{
  "hop_length": 320,
  "input": "log_mel",
  "targets": ["voice"],
  "norm": "batchnorm",
  "stem": "single",
  "widths": [80, 128, 240, 416],
  "init": "xavier_uniform",
  "optimizer": "normuon",
  "nesterov": true,
  "grad_clip": 0.5,
  "lr_schedule": "linear",
  "warmup_steps": 550
}
Rows from block 2 of a small sound classifier, named by matrix and row number. Rows with one number belong to one channel. Each number is 500 + 25 x the weight over its row's rms, rounded and kept within 0 to 999. All counts start at 0. Numbers have three digits each.
After each channel's rows are labels from the 100 clips, of 14848, where the channel reaches its highest value: "top examples" is what is common among them. Only what is clearly more common there than usual is listed. The data: short read English sentences (LibriTTS-R).
# convs0: first 3x3 conv, stride 2 (model.blocks.2.convs.0.weight, 240x128x3x3, each kernel summed), inputs 0-127
# convs1: second 3x3 conv (model.blocks.2.convs.1.weight, 240x240x3x3, transposed, each kernel summed), outputs 0-239

convs0.197:507440496542534494477528520505503513483450510508507509515523459518454512486466505537526473473476547525462520455498512496532494518482493518485480469509531473537497487475457534487500500491473509502533525518468500516496482505473494480517493489506512467519483474494509531508516475491429508528505481490468492453500559560490485461459480519485467463472506503511523520520491486509490536463478
convs1.197:518474503482496490477501528468530509512489472482544543493510486473478497522534502525499493514464440500509482526498461477472482506479516503534441481504517530450466499497468543460479461496495523542512491497493445522489509491509531458512523516499477517504492487519564471482496466501526465464517539514510521491537515481509508468478505515495438512488502452486504478493488525472506490477471529500554495494522520515464516577493488520483463525508491495502482544501474499502549469523539520487473508480504506521494466455466536488541514457518456504510489507513493453535470506462480474493495461525485494500482502502509493527570500494543512466485487538497501484482513479460502453483507521461515484518495516499519495476500447507477480
top examples: voice: male

convs0.29:482492485512432545530513465506497420475510489501545482498483500498472462464494498491480506524495473482480448465511467483502512475496513488458572500509492482478484458509530501537497529514458491471514504515494499486479509480486468486532506466496489479497536491502469519536477468467520469533492455478507480493514485485493500491507474437488511497514518523496442490508503522480471485485469
convs1.29:460477521480506475541467478465505499473488505502537466508503496491503493514461496462522466522527515538523511503497490507484517512514488469540526499490496486484509499509502477474503517492511544484531527517531499499470513537483470517479469485499456471486509538473489534508521481490491491541530500473503464485512463458487516517508495484492534467519498530510464536505508469572508441517473452519523477476429496503480508515507443509501470507486528526486505470501527534502522473465510577538521455482480492531518511514474514526539480496487511468530500490466522484518518474526486525521524541493495519565525514509515508523472549456483487498487518519526506545496484487473498511498558454531496499544543513491492493501550463511508495
top examples: voice: female

convs0.51:469511509505471510496492506458522511487541524506442491504439499531512500473453492460476515500505450509508524517493470521465559495508509540510474487501506430496520553491510459471518503488520490516494498505540501501529537519508462461464520500448515542483486509491484445505502503528495466497500492480488486488489498474478498516473465506532502471488463504501490468514503457510545491510457
convs1.51:493549493482463489467527527505468511510490502535500472515472498514483496534484452484474459511457501486486485522516510462524530493517527501483486469490515504484524511491530542458495474487451490499474511466514461528548543489522534495469511492478527505485482499452497498478481485515477527485479505497492492559486493496451533525514470535534502473508520518503507497499506533504440571499514485534515472461496538481481482458497512502502470480506516459496491494489521502495514488544494460495491506474511494547492487533518475481469547513483454469493515495497508564510457453460569556496524536516520506482494504476459528476466535489502460489461540495509503505520496474516505522469493496510524521508472486504519498502482463555510518
top examples: voice: male

convs0.238:512491474482478503494476509503473527479513504518453519501470490490528440488450474481494454478429447519503479510483495471530495528483500524499480503549456512494439521494474493513474478519497467442496507500470492494487474527461461493532481465503476497504506545467481506503505464474538515536478472519476524513489483457472471473478490484480481491495523477499525475506527488494480502457491
convs1.238:491521448466496526475481540502490481530496519492497486502494505500489506532470495553505520498432534489558468494529475471520510486436503490456476495515499496503464512506491570463491463534500502497471493553474502520467540527497547515483499494523559525514468480476531471500521538525474521502482463522526495501424503535502500505461498530521496436506486503541511496532503516482490501518516509509502484501563498478480483481512509503524510503498487492525517508536562484524471493495485480503512509503451514545555493479498476498442540486475522491477505466523475522506507513508536499505483522499520473478500533503480529492540495528521507489459506497519481465480538501533474515500495463505475485460503504548502508470507468518494501
top examples: voice: male

convs0.27:495476501521487521511507522461478496526513492522466515498451531527452481537525458491497497506446467486487476491517521537507542571482511433508472535497504484494521512502502503518499472501490499499551491488537490496458484519523505507505480518531481520517450518511491490492512522511469489490547516516498442504521529492495527523461492485483470502473447492568486510507530507522492462497524
convs1.27:459511513493453520453461501479467528482528462534467489524511476521508471540519547565483530493521510508453512503487494539487525471533471538526498502499520494507475515462446501482551501512497523485530495502483416509478517521530496514482517481473461511468496509507537511520488507509448490490461498460484466495490492508502469465498492478507585503502505509467527470454469504529496515487473492482478524492506478513492471506471488488528500491498479497510477502490455467467509467539500487501472533520463468517495521495506497541469487515512500487511508490530485506473489465531471497503512501505531467491499485497504505467530450508481472443508528459510544455534489542511495519500466482480489491545518456488542512481527522488498503
top examples: voice: female

convs0.143:509484491467485514455528486511508496495511530506511479518529486499499522470536475491500511512491482503508506511499475484491546482527485524512469441549506482463475538529500464509493477465510464508494478502492479444464492468504447505505545501492504511458498474486485466516519435522481494468500510517485479488469478532477508505499491467605484495470497436478496487495505490485523520504489
convs1.143:499520462503496489489496494550460512529461496503480559492480496512473536470466473482475553486492537511526498507488513448448523524493505546442511518534515487536500486476495485494501509508502447467508495534491489502519558562492544533498511521494462479522523501466530508529502472498483487480514503477481492520488492521474488515495515475487533486471487474515480553486504484499504506503513498510471540458551496473471457514455548484484527485490517482481533484501525501498510480437521513496509511496486524481484534545487501478488476526482513488529475483523475534491465505463550475524493486512505507549532506532523529470479500489514501524480533454484491522522481511510482539507467493471525454544547509490502530461506527508500546
top examples: voice: female

convs0.85:521462484535503499530468509497530473507517486501484506504467470488505476461486493516498506533522517523478470497514511534443511509467522496499496476472524425481550492469525508489499474482510492503543518580514454459477481459486504484520551516476470479473447506491496481512520494531484465516534487501527494490503484490537510494506506519512505498477513475530491444497497557489532468498504
convs1.85:486487506461470524497485535495503529524486496486519504517507534517489484509517518464543477496521504554497461515518512519461496485525523488496504524496485482500479493493489457523516515522477503480468523545518479459527512486523481503453522509481513488457461488514468532474484526495540454493540523536475384470526515452496472521481508477500507495557476513535499495512546494509507518522531518532494492492480467530492482498521489518494528500548498505481486483501561509494493499508503498507485495520513506507540492498539494502493492518523475518483474443453491536489492447462530548497476531467482479540513482498575523496503516490503485514534486534495469538504490540514470518540497487479467487513499519454461485485485521531500515
top examples: voice: female

convs0.86:509488547538455458519510513517535530519468465492498480498486528487501463504510498496545512526495491495453521463516482505492516514509479471511516514534510504505505470497474500501499527510481484536549516440518490498465453502501486522479473463530527535527515513509498465545539483495473506526526501470479527431448518554490508487482503491467505501492558489492557507503525513512496488476516
convs1.86:485523491463463526484485502483532462501505476484519527496492514472537462497515470522516487491493477491472473510544483536490473497524471503487451487495503540473473521508511549492504440458536456537520464490530509501455461487456530475516526517455465532498526501504519492485485511544495441451492536530495519545526502504498469496464534470507477500483481486529498473453480498499530467497497537487499461481500487471503497517490476539508537550514524493524503527490542484508490516526487506459468453489504490493499507465490485465502444544465456530502505514487502478474515463479475492500457489493484463477484529506518466507563477485520513480517484532484523501459473489478459485480502488517476524523506501455481482516520526475514509
top examples: voice: male

convs0.162:516546541486565482500492515483500500487502491490566534501480480490514462504451473537500488488468540496485548492520490465495488470510510514509505522491475511504499514481508484476497503500519484494435500534524497458487518512524478487505498515523497486508486492502507526478506458518551572514454522489483494565517542523511479516492494533492495473488492549485483455500488544517493528516454
convs1.162:511523477500470477470512501483501483460505472476493494519477512475540493544496532505545503547481456521526464456522477524516485492441460481480496482498501526539486496525494481487477502468543493532505467516482473521467455524456468484475489536504468486527526528502495484527528469509502498478500513525468502515528457501465476508440473461508463543479461461475506507477483473397488491509490508519502527491485483507484491529500460476512528481490470482509478500484498513504494516507505533523546490497477476528492518496493521492501482452538493451497520503544453513526482457487554510501511478505480530489484496523514501487538466447519553529508498469530511489469489508493507507493505482518506530489459492524513493477449499532520507
top examples: voice: male

convs0.167:455507528498572497515532522503517471482479514499438544502457514484495523504483549477482509514498488517513518475522531457488484459501507473506533518475536481487463505525486471514493492456477505476471511510519500502515523461523511511502558482481493489479544496529505466536513519483528511485513521508519497462469530486492536486463505486475502478517457473482514522508514503478460528484569
convs1.167:481502533497473529506475462517511516493489478551475533491509436503507512492510510488498530481440513521501536467523539475464495516481470480481525497538476513513471483531445479477519522469511497502489475517484505487508466516463495512547546537500513520506562489512518531503459512472461501550515462517503477508454493469513479451474526458480465506499487518496553511493463488515541508464517479492446497498483532490510490499511509508507500508500475496510527480503489504492491488479519514495502528513520447495494502462474475538490454469485506504475487465479441547460485458462521525512479552495479488450487502520478505469507490517504470439523504481532567474524496508511495540485478506519471486499503494453506485481496512514508476
top examples: voice: female

convs0.5:493548501490485463461532477555510484506473508497458514485483517474498479471464504479497467467537474523480488514463441469470511429484481520482503464491492460491533521485524484494490502475479487469534494525496500454484485454507463463470523485488469485496475443481510544489493504507509485515470491511488486466494507470465478460537485503520524454495478511522478477505489490470477506472510
convs1.5:541466486479482515487473482510528518533515551508519478471486465468491561514498495514506464509516493470493503510510497514482482502558520533508447468510497513539491489492465482527489552493473517517477540520505470505488540498488505502487475490494473476536506509493471520456516450468489474520525516473438474474477467468520530478511524477504524558531491489524500497536512520531536497499492516541461502482483492534472477534489463491528493497482522512481497463529503486534506483485540498548533494498492522524478432508482556499487526487533471453495475482543467535487482496510490557510510528517492512521554512516499510540481529512512508496485532495506513510539536492540507543543523548489482523549492517501487484478510495506498513
top examples: voice: female

convs0.189:487452495453430505511511475532472476442445493481459514499474497482474477470557552506508475484487503507528520481504507503489512512464489496497545531504495550498494487498474547484499502503453500523499483534480470482458521486518514511501496533470504528503440491522472480490497462531515517512454476529499505465509503495517492518502495534482509517474513459511510503540498470471492485458504
convs1.189:526537478460492499452461508527520529486497511504503497483496467526488508506480470499532480525506523525528517505505497502484479510533481508495506485508487510472493506500480520453512535501473503520483524528536491475509495493494506487523525491495516476502506502545536518522465509472472493515494504523489493475453532491461473501493526517508487475542517457520497542496498516515480500477510500505510511505551460541474473488499511538482492523487533505536494493481472490502502464515462471516417473502467500509508529536477501547511523499474487459473527498524495543471477474511539413535474489470504453505496511489514473504540510518467453534470535505482530547497448481504520482497495509546537555423509533487508539510511469543466497
top examples: voice: male

convs0.149:501479469533534492528531497549490525508445470497511515491538508475570475481534519511488524559486488494532488498490491449474543485521513470503529531513458525500483520512514539469509498498498516501457558520518496485460508507529479479516484488504515492494465474509485515494472497493512513522454465505473475485495555479526491542488532512545505478516491497450520517504498514458500500504468
convs1.149:520494494475449501506479453499520505504508483495515481471494518524529490543536497473487515472475502487496471492474471506464466489504485491474521485486487482516483505539515463490451483443472523483485545534485489480490487503522496453510522525496468482533473504505514475524475471500507490537499525465489464461475494492433512470469548492482478521509469523512513509512492475494507558470524467471483535502499504495487523506475493504453530521510522422493488498462483492500482482488480531491456507512509470473456505477515529462485504474498479481477551541504534475487506540504495474487482527504434444544497512507509508523513494447515525503526457466482517535515474508523513513488533529504509501512491480476474496500464547473483428
top examples: voice: male

convs0.207:508523501504450476513489492537488466507538538502532473490506494496490504488456477501508499482594470488473506478512450534441479499464512499466441494456501533533490509479485499523504496503470527466540533496503502506506472464475475482502476475500487499479513485518500469526492520480511462519481497528482504537533465540503486510509511495485558527495507485472505553500456501501482478495515
convs1.207:490537503447520515498523514512542502456510510484458493478458495519476490433477484479489502493544537521542535490521523495490498479529508521496483549509492551542538485492525465481468480526470520473519472496520492489525496513468506503506504486501531544519521454473506518479489507506465508503502497525528516507430461542515504528504543532470493514474495499512528526486500512487487515479474476474498496456488503460510528465494487493480532487487504467481534472516516494473467521499555503475488486515482535499515497494490529473492513489493508462526493491505476498480539495519535519468454500517520490434530527532509519505517510542504458519470490496473506480512454480513493543455496487514425473495488485520483472448490445492457526
top examples: voice: male

convs0.87:481522440477542538470461507497505491524463549518511483487442487496459460493472494519480509510518524468511461462503500547482473523472479478517469481448537501537503498515509500500520459501507486517478514467493507548494478498493465500503443503534464458490491472503526562508532469524488517490521495452479485488497522486518507483497489506489538521504501482544532518481466503497493513493516
convs1.87:499486511513523492500449503465449513484499488517505538495520497484461528463546522488514496483456484507490495521497516492486487493469493507483447515519490525491506529484480465462497472531448461483492493505460450541538474492481516447499535477493484546475501479499563471467499532475533530455505452476489515487511494504463519478493532531518467513492496471491519529551502499502471487507506511483507496485512532512494516543494457512481477516482529489443534485534483479496508513499502472511503465516483515512526515456506521490529539501489470524448556527504454510512577515466502538510492503489485420512545509492483515496512497458493486479500525525500470490514522528515488541535527494499487492521493521515483497539507499502476455
top examples: voice: male

convs0.13:488506479542495497527499487516515507496488507514504542490469490531481561507479462498536520513487453478442494490512451520486550453490530486507431526459487549503536491491526491527521496480509476505530566486495520514530470515474508474472553476476508529542489489510506520512518521478512484489486502497510514528493528520508512493523499472531502523528464480543524502505496518503549473519489
convs1.13:473471509515496527492461461474527452492489484476513473542527517500449458465474497493451526484481548516489522495450487515495489494504520476545529527506451495500527527537525518450502497529479529483488523460486461550490528494512498509532490474494491480515481486502553461478503567499455503540482501498515497532498509519513467502499543501513485473503494511463493520521495487499508475467510466476502498531507532476486471496494489519535526496531550492473496483520458490511466487548479421521458515471482510474502500503522484500484474526503495518489474509532516486493505509512494472465471486499539546481486508496484480498495532523482528509497444472450550500448515532515523488504508472532509455488524478520495463473506460525507510
top examples: voice: female

convs0.50:515510515520429501530534506508525487543527526474517515492483539494455492516523434523483545447557464520477508534494489503508509526555516478496479487511518545481494527518500533505482530508451453515502472450488462455504483536486528521515488481526521506507506510504491486541494509507481519522488507517515505506497512548497494547507495536520515505493504510512504485494527525494539477530527
convs1.50:440523492467461491454500527499485502453476487518498515518481462464489458481428483508514473491488524502529520472494503464494534497486504469520499535481488477488515462506469543451488470495530507494497479506489508534477494473433498470491498512542523498487510457457490514495478508518476497491461523528524493557502489504515492461473486501542493464473529488479503527490489489473505530494524447490481505424546494482486515445495503494526497540527502482521522454473504531501457475496496474501494523463479491504471507500508468497508504517517527498533517491463454562472507467501578479524532520503513485505497534483550493461489495528479461527478498464475492473503479524497529509505471468500522522515506484499495495498509469516509494
top examples: voice: female

convs0.194:531478440522554512516498508519537476512468499511512475517538516488543508512476513528508479532460527492488518510531507524515499505507549487500515495513525459504541485516500521517516520487508520497494491526505537551513470544535478504497530507504457467510500508473491520510506524514500509558478509504504489545472522440514484502461510544529492473542456535518434477498481469482508473497494
convs1.194:498496431481500490476489488501487561532480473508495483463458509501495485456544547489470541469475499470525491494483503500518480498497515512491494509474497490512497479509507512484496522524460531476503492512468443508557516511548482499517504499485538517502549446527517508495484533480505457506489497543495436541506466519526503485443481491489480503520486500526499476499458491500489543526525484497514515556504500460525493487486466501473556497515473465480499514486444515506522460483493485534495479504475519500464501436489526495518498461543462479473515497493486498483465517479464523491520502504453479526507524512445495485550452486501528505495490427515511513501495514526461522495491464522488490535479499523490496476509492502457490
top examples: voice: male

convs0.193:470510538489484511505530495484492505496460456506547461493527493485482547492481520476506519523467480476492486496481461441524484515529480457522548494499487516486462503505550474473521523477495488543436489485542468504506496492510485462496478497465514460479448482486517498470488464472481474452491479484537488426470495511487499504487486527506484479528478502465492487498506478511518525491520
convs1.193:500506487498476520557487481505513510510503543532499416483462486515501534500492480545474465477502515501518525477512533541532468479542509503463492476520501508497515489489514471488507502525504532500465488499519441483517530486564514509500510479512524457502506500510486454503484535500510512523475533527501468504489531515488532483470537531526505524541531502488479499544516464545439532492499481511533534520480458488499514548507471487495533485502513458538454486512496499530521471534497492485467512541488485531459508516500513511467493485507487497540546507484497495442468544478525500503499513575521498478495519484485483497474541477505460503469552514500503536542490475501492471501471491488543487498536469510498530497533512498505506
top examples: voice: female

convs0.109:495525468583486525505490492501476454521509517487500509481460540520569499497532501471523519533492486477473516552480533493483521533492513489487506512513510468481527486521513499509507507452514542499537534483472514487539508511524506536467500513533490471517517518503469483539491478521466489527470479505543481480526451500521488489509475463519523530518491522531474546503542471473523495518500
convs1.109:513477509502461539479483468481491460502518502538486475501538476518438491493537488520497473493494519504473455484494503531516469520521495462489495517485483541530530509505499488501500490551509517513528520480528489537538523472548484499518498461482493471482533489487465492496488522517481517521441521513502504509482493480503527482514519522491524491496561530464499514486476535488467546490503477493534485500461525484535498482490479461477505466471489520535468474521504516521487522528456484495471500482560463497520489483514472521532533495509472481468508492488503528484472514512483501490496483464471476477506501507440492501415478514476474472489513523510537530550473491527529478450458560532521495547494464526488553512496505509535505
top examples: voice: female

convs0.146:477514491468492475495509485552505529468507425519502494509528481479529496505531469494480492492437491521508517507509523533501513490422479517500517494518527542496464503471506535490516484497513472513461480500500505509481494514518502515484499489466455548470445467487480507454517452474477528482491516512487484518502488479494549521466508471515458451516489464482491477501487445487513473499507
convs1.146:479470493534488530526490475531527523533484510527503513482507475532504533534504476473503471501504514487494465498510518479449437482528485494479521525519507514484512490509514539499505496491496474458457490511451526511533492543508489535543502519498528534492471501519525529526483498483474463474485513521540462532470514505463443480508525499503501510504496517526519519491498495533500494464524500503537526512553425502469486496505514509515558524480492503467530519482461495465509454489509461491477469482469544514536520495512529435487517482477466479510486468499482489492515507535491478516442463521481465502563493479502500477532480468482511484559513476472543497499499498499480525482472517542480532477476489477473508464487548477498502
top examples: voice: male