config.toml
noise_aug = 0.002
n_mels = 64
win_length = 512
label_smoothing = 0.2
init = "xavier_uniform"
residual_init = "zero_last"
muon_scale = "spectral"
nesterov = true
Rows from block 4, named by matrix and row number. Rows with one number belong to one channel. Each number is 128 + 24 x the weight over the matrix's rms, rounded and kept within 0 to 255. All counts start at 0.
# convs0: first 3x3 conv (model.blocks.4.convs.0.weight, 240x240x3x3), inputs 168-191, a 3x3 kernel for each
# convs1: second 3x3 conv (model.blocks.4.convs.1.weight, 240x240x3x3, transposed), outputs 168-191, a 3x3 kernel for each
convs0.214 [122  91 140 104 193 163 171 144 126 128  79 133 136 156 126 135 109 121  99 166 170 122 100 134 102 133  94 159 144 173 102  77  90 158 115 118  93 163 141 128 119 125  97 112 125  92 159 126  95 142  94  89 129 145 157 136 125 147 128  89  99 150 123 156 139  88 119 144 144 111 145 137 136 119  97 104 137 137 121 120 114 146 134 133 107 127 108 145 130 149 137  82 100  82 171  71 102 107 138  95 128  93 132  84  97 112 122 125 119 121 126 124  83 136 188 128 151 126 145  83 119 102 135 158 107 128 118 125 128 158 146 136  98 131 149 112 139 132 116 131 157 124 108 168 120 114 165 170  95  98 111 103 103 107 138 135 163  95 105 161 125 129 157 106 115 163  95 105 122 122 156 139 113  95 128 117 151 128 145 142 114 104 159 115 130  99  86 159 110 135 128 101 127 128 137 139 138 126  86 127 104 118 166 191 104 102 132 102  76 138 147 122 123 131 148 114]
convs1.214 [154  85 100 153 121 104 156  98 138 128  90 151  76  97  75 157 131  93 117 193 181 161 133  67 135 127 117 142 138  86 141 125 131 124 114 144 170 172 118 156 163 128 140 109 142 108 111  99 121 143 102 105 121 107 107 143 120 143  97 116 126 127 161 191 167 108 189  86 138 121 157 145 145 150 131 181  76 102 116  86 140 155 103 120 109 101 145  88 153  91 180 140  97 119 158 149 101 122 135 157 108 163 179 158 177 131 109 163 161 121 144 125  98 136 123 133 144 111 112 150 133 147 151 100 148 119 115 141 146  84 132 143 158 132 114 135 144 144  86 141 113 115 129 113 163 132 122 152 164 115 161 109 163 150 124 140 123 129 128 126 109  93  96 145 151 149 144 152  99 161 150 108 123 143 106 113 146 113 138 165 142 154 160 134 136 138 135  74 125  97 106  94  99 146 143 115 148  84  97 101 143 143 129  72 125 119 114  66 170 139 119 131 157 174  96 183]
convs0.215 [111 142 104  82 199 142 139 145  97 149 136 109 165  77  69 139 119  84 148 107 139 149 140 161 156  81 103 132 144 195 177 102 102 164 102 101 113 136 129 118 100 114 147 113 120  71 147 123 143 163 153 127 134  89 106 116 164 151 109 144 122  77 117 141 151 158 153 132 135 121 120 101  95 112 122 139  98 125 100 121 110 129 127 171 157 135 151 105 133 117 134 167 160 113 104 120 134 129 163 161 170  85 121 102 124 131 141 128 134 151 127 118 108 108 167 118 180 100 130 156 116 136 124  93 113 129 110 106 142 108  51  84 142 126 138 108  89  92  86 139  97 124 134 123 111 108  98 141 129 137 112 118  99 114 124 105 183 142 157 150 140 142 100  36 170 128 115  87 167 121 140 145 122 108  90 115 116 121 139 146 119 136 155 140 119 152 132 175 140 178 134 125 113 117  98 146 112 107 127 141 138  63  68 125 101 120 127 142 136 108 132 132 123 166 130 131]
convs1.215 [142 139 142 165 122 148 120 107 123 141 110 113  98 129 156 125 140 132 169 175 128  64 122 157 117 154 109 180 152  75 144 154 185 102 124 104 136 104 136 127  98 119 184 127 140 180 167 111 144 137 164 160 159  91 113  89 115 137 110 142 108 132 106 125 157 137 106 162 110  96 121 127 128 115 113 103 105 100 133  93  86 107 119 133 134 116 104 125 158 114 111 138 137 130  71 146 108 147 123 152 159  79 145 118 136 116 121 136 133  90 153 147 116 127 123 143 143 139 109 132 130  72 149  96 105 111  96  86 178 110 126 121  89 134  71 146 143 121 105 149 152 129 131  96 135 128  53  90 166 121 131 140 123  99 133 158 144 100 139 113 101 136 174 115  72 117 135 196 129  99 121 163  77 129 116 108 129 118 151 147 135 156 139 159 105 133 101 148 108 124 146 134 169 132 139  86 116 107 187 174  94 107  76 177  86  79 108 147 147 132 112 131 134 160 116 136]
convs0.216 [189 133  87 128 129  53 130 156 102 178 137  93 106 111 118 119 108 124 140 119 101  83 142 104  93 102 115 137 155 133 118 117 112 109 115 104 157 158 122 151 156 161 122 114 132 132 100  93  87 143 126 154 145 140 135 117 133  94 190 188 148 127 137 151 123 139 140 115 164 131  89 144 149 117 111 140 137  97 120 118 122 130 157 138 144 111 120 158 115 152 101  83 144 104 151 117 106 122 152 119 159 175 104 121 143 137 127 139 105 119 123 154 127  96  89 182 154 194 178 159 123 173 155 102 138 139 151 138 130 110 161 134  74 138 131 133 120 107 129 140 112 108 129 135 115 143 143 118 145 110 135 127 140 192 132 163 116 146  96 125 107 144 124 146 128 144  87 143 118 128 157  95 110 117 121 130 170 112 109 142 122  68 106 139  75 125 155 115 120 125 122 152 176 171 140 121 131 131 133 161 115 111 147 109 142 148 169 166 180 153  59 145 116 132 133 149]
convs1.216 [119 146 153 126 153 143 116 132  94 127 145 156  75 125 104 125 122 144 133 107 130 147 132 107  92 121 129 113 104 126 140  93 102 134 119 138 135 127 130 113  96 103  97 114 133 124 111 132 136 127 119 155 133 124 116 101  89  99 123 133 123 162 122 127 125 121  56  67 117  93 121 113 108  92 142  93 131 124 137 107 110 155 138 130  82 121 122 130 140 118 122 155 126 139 136  94 140 120 150 126 118 108 170 119 112 144 149 157  88 135 153 123 125 148 140 129 119 126 127 149 160 158  90 176 111 118 137 131 119 114  86 132 188 143 127 134 139 129 128 151 105 134 139 126 139 148 117 169 134 195 143 146 122 153 131 129 119 116 142 138 112 137  95 131 136 147 135 129 180 151 130 104 125  78 144 129 119 163 129 134 126 116 143 145  85 148 108 152 101 149 150 139 145 163 149 138 122 127  92 113 115 104  84 105 135 151 115 128 124 159 108  93 101 140 133 136]
convs0.217 [149 173 103 102 115 140 123  97 154 108 143 162 123 136 136  96 170  74 154 137 110 123 157 116 152 108 164 173 178 156  80  99 120  92 111 116 124 126 136 137 114 133 126 137 122 167  76 138 139 136 166 120 151 125 139 161 216 138 101 149 155 118 119 116 140 119 119  87  89 132 134 114 103 117 103 145 145 113 125 156 128  85 116 131  87 130 121 122 135 107 115 111 149  97 100 134 127 149 129 136 135 160 108 126  95 120 142 114  88 116 112 111 155 145 165 197 109  92 108  86  96 148  66 112 111 117 162  93  86  91 160  91 179 223 129 140 142 146 126 122  96 113 159 119 133 193  78 128 128 144 111 167 128 105  86 200 159 194 139 155 154 153 108 123 161 138 192 109 127 227 105 100 151 153 144 141 134  74 142 136  91 137 132 137 125 133 161 130 115 130 141 119 105 122 135 128  95 115 124 145 137 119 125 129 129 144  79 141  67 109 116 142 124 137 150 115]
convs1.217 [ 94 140 102 125 147 108 139 114 127 140 139 106 149  94  77 159 159 109 116 122 137 131 121 133 128 143 169 160 143 150 108 141 118 124 153 183 118 123 124 100 144 135  99 142 106 102 106 118 140 123  80 116 132 116 142 128 135 147 113 130 132 100 146  80 133 139  92 184 122 124 112 109 127 121 132 192 158 157 104 112 133  83 110 103  98 159 144  94 131 136 163 108 151 105 129 119 113 127 112 119 105 131  71  95  89 100 112 127 165 172 156 140 111 139 173 142 144 101 128 105 127 123 110 151 137 106 136 110 125 129 125 165 122 123 134 150 127 162 107  90 124  96  81 114 139 130 110 122 122 129  99 148 118 141 153 149 127 157 109 102 111  94 102 159 131 117 139 166 131 136 159 127 120 114 126 137 110 132 124 108 140 126 136 111 114 153 159 127 134 148 125 110 121 147 108 165 130 142 143 131 106 166 169 129 127 110 120 167 131 118 152 125 149  78 121 135]
convs0.218 [ 94 128 118 178 180 149 109 142 115 147 109 163 135 133 163 162  52 131 130  98 111 115 120 141 141 145 146 179 134 108 104  61 143 139 142  69 159 132 123 126 155 108 128 149 132 103 122  94 159 127 100 136 146 114 113  90 150 119  91 146 116 131 138 145 112 119  94  93 140 112 127 146  83 144 148 128 163 129 131 125 130 137 147 117 118 133 156 139 117  98  95 165 164  87 103  97 123  93  87 131 192 117 105 151 162 156 134 166 125 120 156 139 164 155 121  76 139  97 146 111  85  86 102 114 125  90 126 143 113 114 139 150 107 116 105  94 148 132 124 160 129 140 125 139 195 131  90 140 121 141 147 150 145 124 121 169 146 107 160 111 129 145 152 125  84 110 108 126 113  56 105 140 153 139 127  93 110 150 132 160 161 107 139 125  96 101 143 178 110 121 138 139 123 163 148 112 114 127 139 158 132 127 113 132 144 146 156 141 126 131 150 123 131 124 122 124]
convs1.218 [110 110 126 106  89 148 152 132 120 117 133 135 111 131 184 132 111 101  79 178 138 138 162 106 115 114 124 116 138 141 133  98 163 113 109 120 135 104 123 127 105 102 157 157 147 125 153 115  94 128 177 131 127 118 151 132 139 156 122 153 117 109  98 163 143 132 142  96 135 143 106 142 122 129 168 159 101 121 146  97 158 144 153 106 129 140 176 130 144 142 153 119  97 107 142 124  99 156 119 101 119 107 136 157 142 129 150 127 119 129  86 119 135 146 112 132 106 152 104 109 128 158 122 104 163 141 116 128 156 136  91 104 110 148 114  96 154 115 152 106 114 170 119 116 133 115 124 137 136  79 135 132 130 136 106 103 110 105 122 102 141 161 134 123 181 126 121 128  96 119 181 185 134 120  91 115 174 132 111 136  95 155 100 139 138 113 130 151 107 123 117 108 144 135 135 122 144 116 143 149 140 142 126 149 104 141  96 119 134 138  69 124 176 125  96 124]
convs0.219 [154 146 126 127 144 130 115 159 116 120 124 139 105 105 134 106 142 126 143 159 136  95 109 143 112 119  91 115 114 120  63 158 130 115 145 133 101 134 132 108 125 153 132 120 149 188 120 158 140 118  93 100 148 121 152 115 107 117 113 164 178 116 104 138 100 150 135  99 148 124 118 122 152 112 170 135 118 131 139 146 164 141 156 115 119 108 148 141 106 135 146 156 114 107 125  93 137 129 153 134 122 143 147 108 175 153 132 124  75 149 123 102 111  86 134 141 142 156  89 115 145 168  87 123 119 124 119 151 115 122 115 129 130 125  92 111 109 125 113 175 111 128 134 158 152 135 110 130 148  97 144 107 162 118 144 119 106  78 160 104 162 118 123 110 108 192 173 171  80 105 145 113 113 133 107  96 132 119 116 130 126 147 154 109 146 147 117 129 155 136 113 121 107 115 127 114 141 118 124 122 153 156  99 119 160 123 121 138 120 150 105 114 105 143 117 143]
convs1.219 [111 128 158 104 144 158 107 131 114 111 134 116  98 117 130  94 139 163  70 114 159 113 136 142 140 126 125 124 134  86 195 135 119 130 122 151 104  93 125 116  99 106 132 131 147 155 142  96 117 103 130 130 168  99 100 142 155 108 139 127 152 124 147 129 183 150 165 159 127 131 184 112 111 139 150 125 118 110 122 100 170 200 116  94 158  99 136 165 158 150 125 139 115 169 165  63 155 126 154 133 105  79 111 128  74 157 104 107 119  85 139 145 157 139 115 120 164 117 137 130 114 122 132  91 113 113 147 111 141 126 156 107  88 143 138 128 100 154 116 133  87 160 120 152 120 103 154 109 143 193  77 125 128 147 108 123 138 145 150 148  89 142 102 141 124 138 105 113 105 110 114 111 149 111 165 134 174 127 101 102 108 106 172 141 106 132 127  96  93 131 152 138 145 149 135 133 124 146 100 117 143 115 120 120 138 100 152 124 109 120 162 143  97 188 181 118]
convs0.220 [ 92 135 128 140 140 139  91 143  98  94 120 102 129 118 156 152 178 104  92  99  88 150 124 161 115 130 139 132 124 103 104 138 108 165 143 153 120 175 145 141 140 140 108 119 124 132 149 129 152 150 123 115 150 147 140 101 122 150 158 137  90 122 158 152 134  91 117 125 144 105 168 169 106 124 125  71 136 132 130 155 105 147 142 150  99 107 132 125 116 112 108 206 158 146 133  79 172 141 119 123 137 123 135 127 120 109 129 126 138 166 162 177 102  89 140 153 114 149 125 145 158 123 147 140 132 129 137 132 104  96 123 126 192 181  97 134 117 140 131  82 102 146 110 103 133 144 112 109 149 129 136 130 143 110 124 113 170 120 149 117 130  95  71 136 182 149 102 113 209 167  79 140 116 108 124 158 158 101  85 108 124 127 126 111 155 137  92 148 138 148 126 130 134 114 127 127 141 124 101 109 144 138 131 108 129  97  78 143 126  95  93 138 111 120 100  84]
convs1.220 [111  97 135 104 138 147 138  95 124  92 107 137 140 125 169 110 160 118 155 118 156 126 121 101 108 137  99  91  57  66 153 130 132 119 132 131 102 104 110 107 111 100 156 146  98 116 125 122 122  68 109 167 150 137  60  70 115 171 167 134 111 124 113 146 121 121 117 157  98 132 117 110 120  74 102 136  91 140 152 153 106 112 132 172 144  92 130 108 130 153 166 132 102  89  87 104 140  97 136  82 131 133 107  90 105 141 128 125  96 107 100 112 149 148 120 142 104 154 167 148 150  99 103 150 129 118 125  96 151  90 111  98 141 122 131 114 140 143 130 188 123 137 128  81 152 118 110 152 138 118 203 167 131 145 165 138 124 109  72 130 125 145 111 146 151 118 136 107 171 149 117 112 115 118 139 101 103 158 130 118 131 140 155 207  70 116 158 140 118 133 114 101 147 138 156 169 153 104 102 100 123  81 131 124 101 119 140 146 121  74 132 146 137 109 129 137]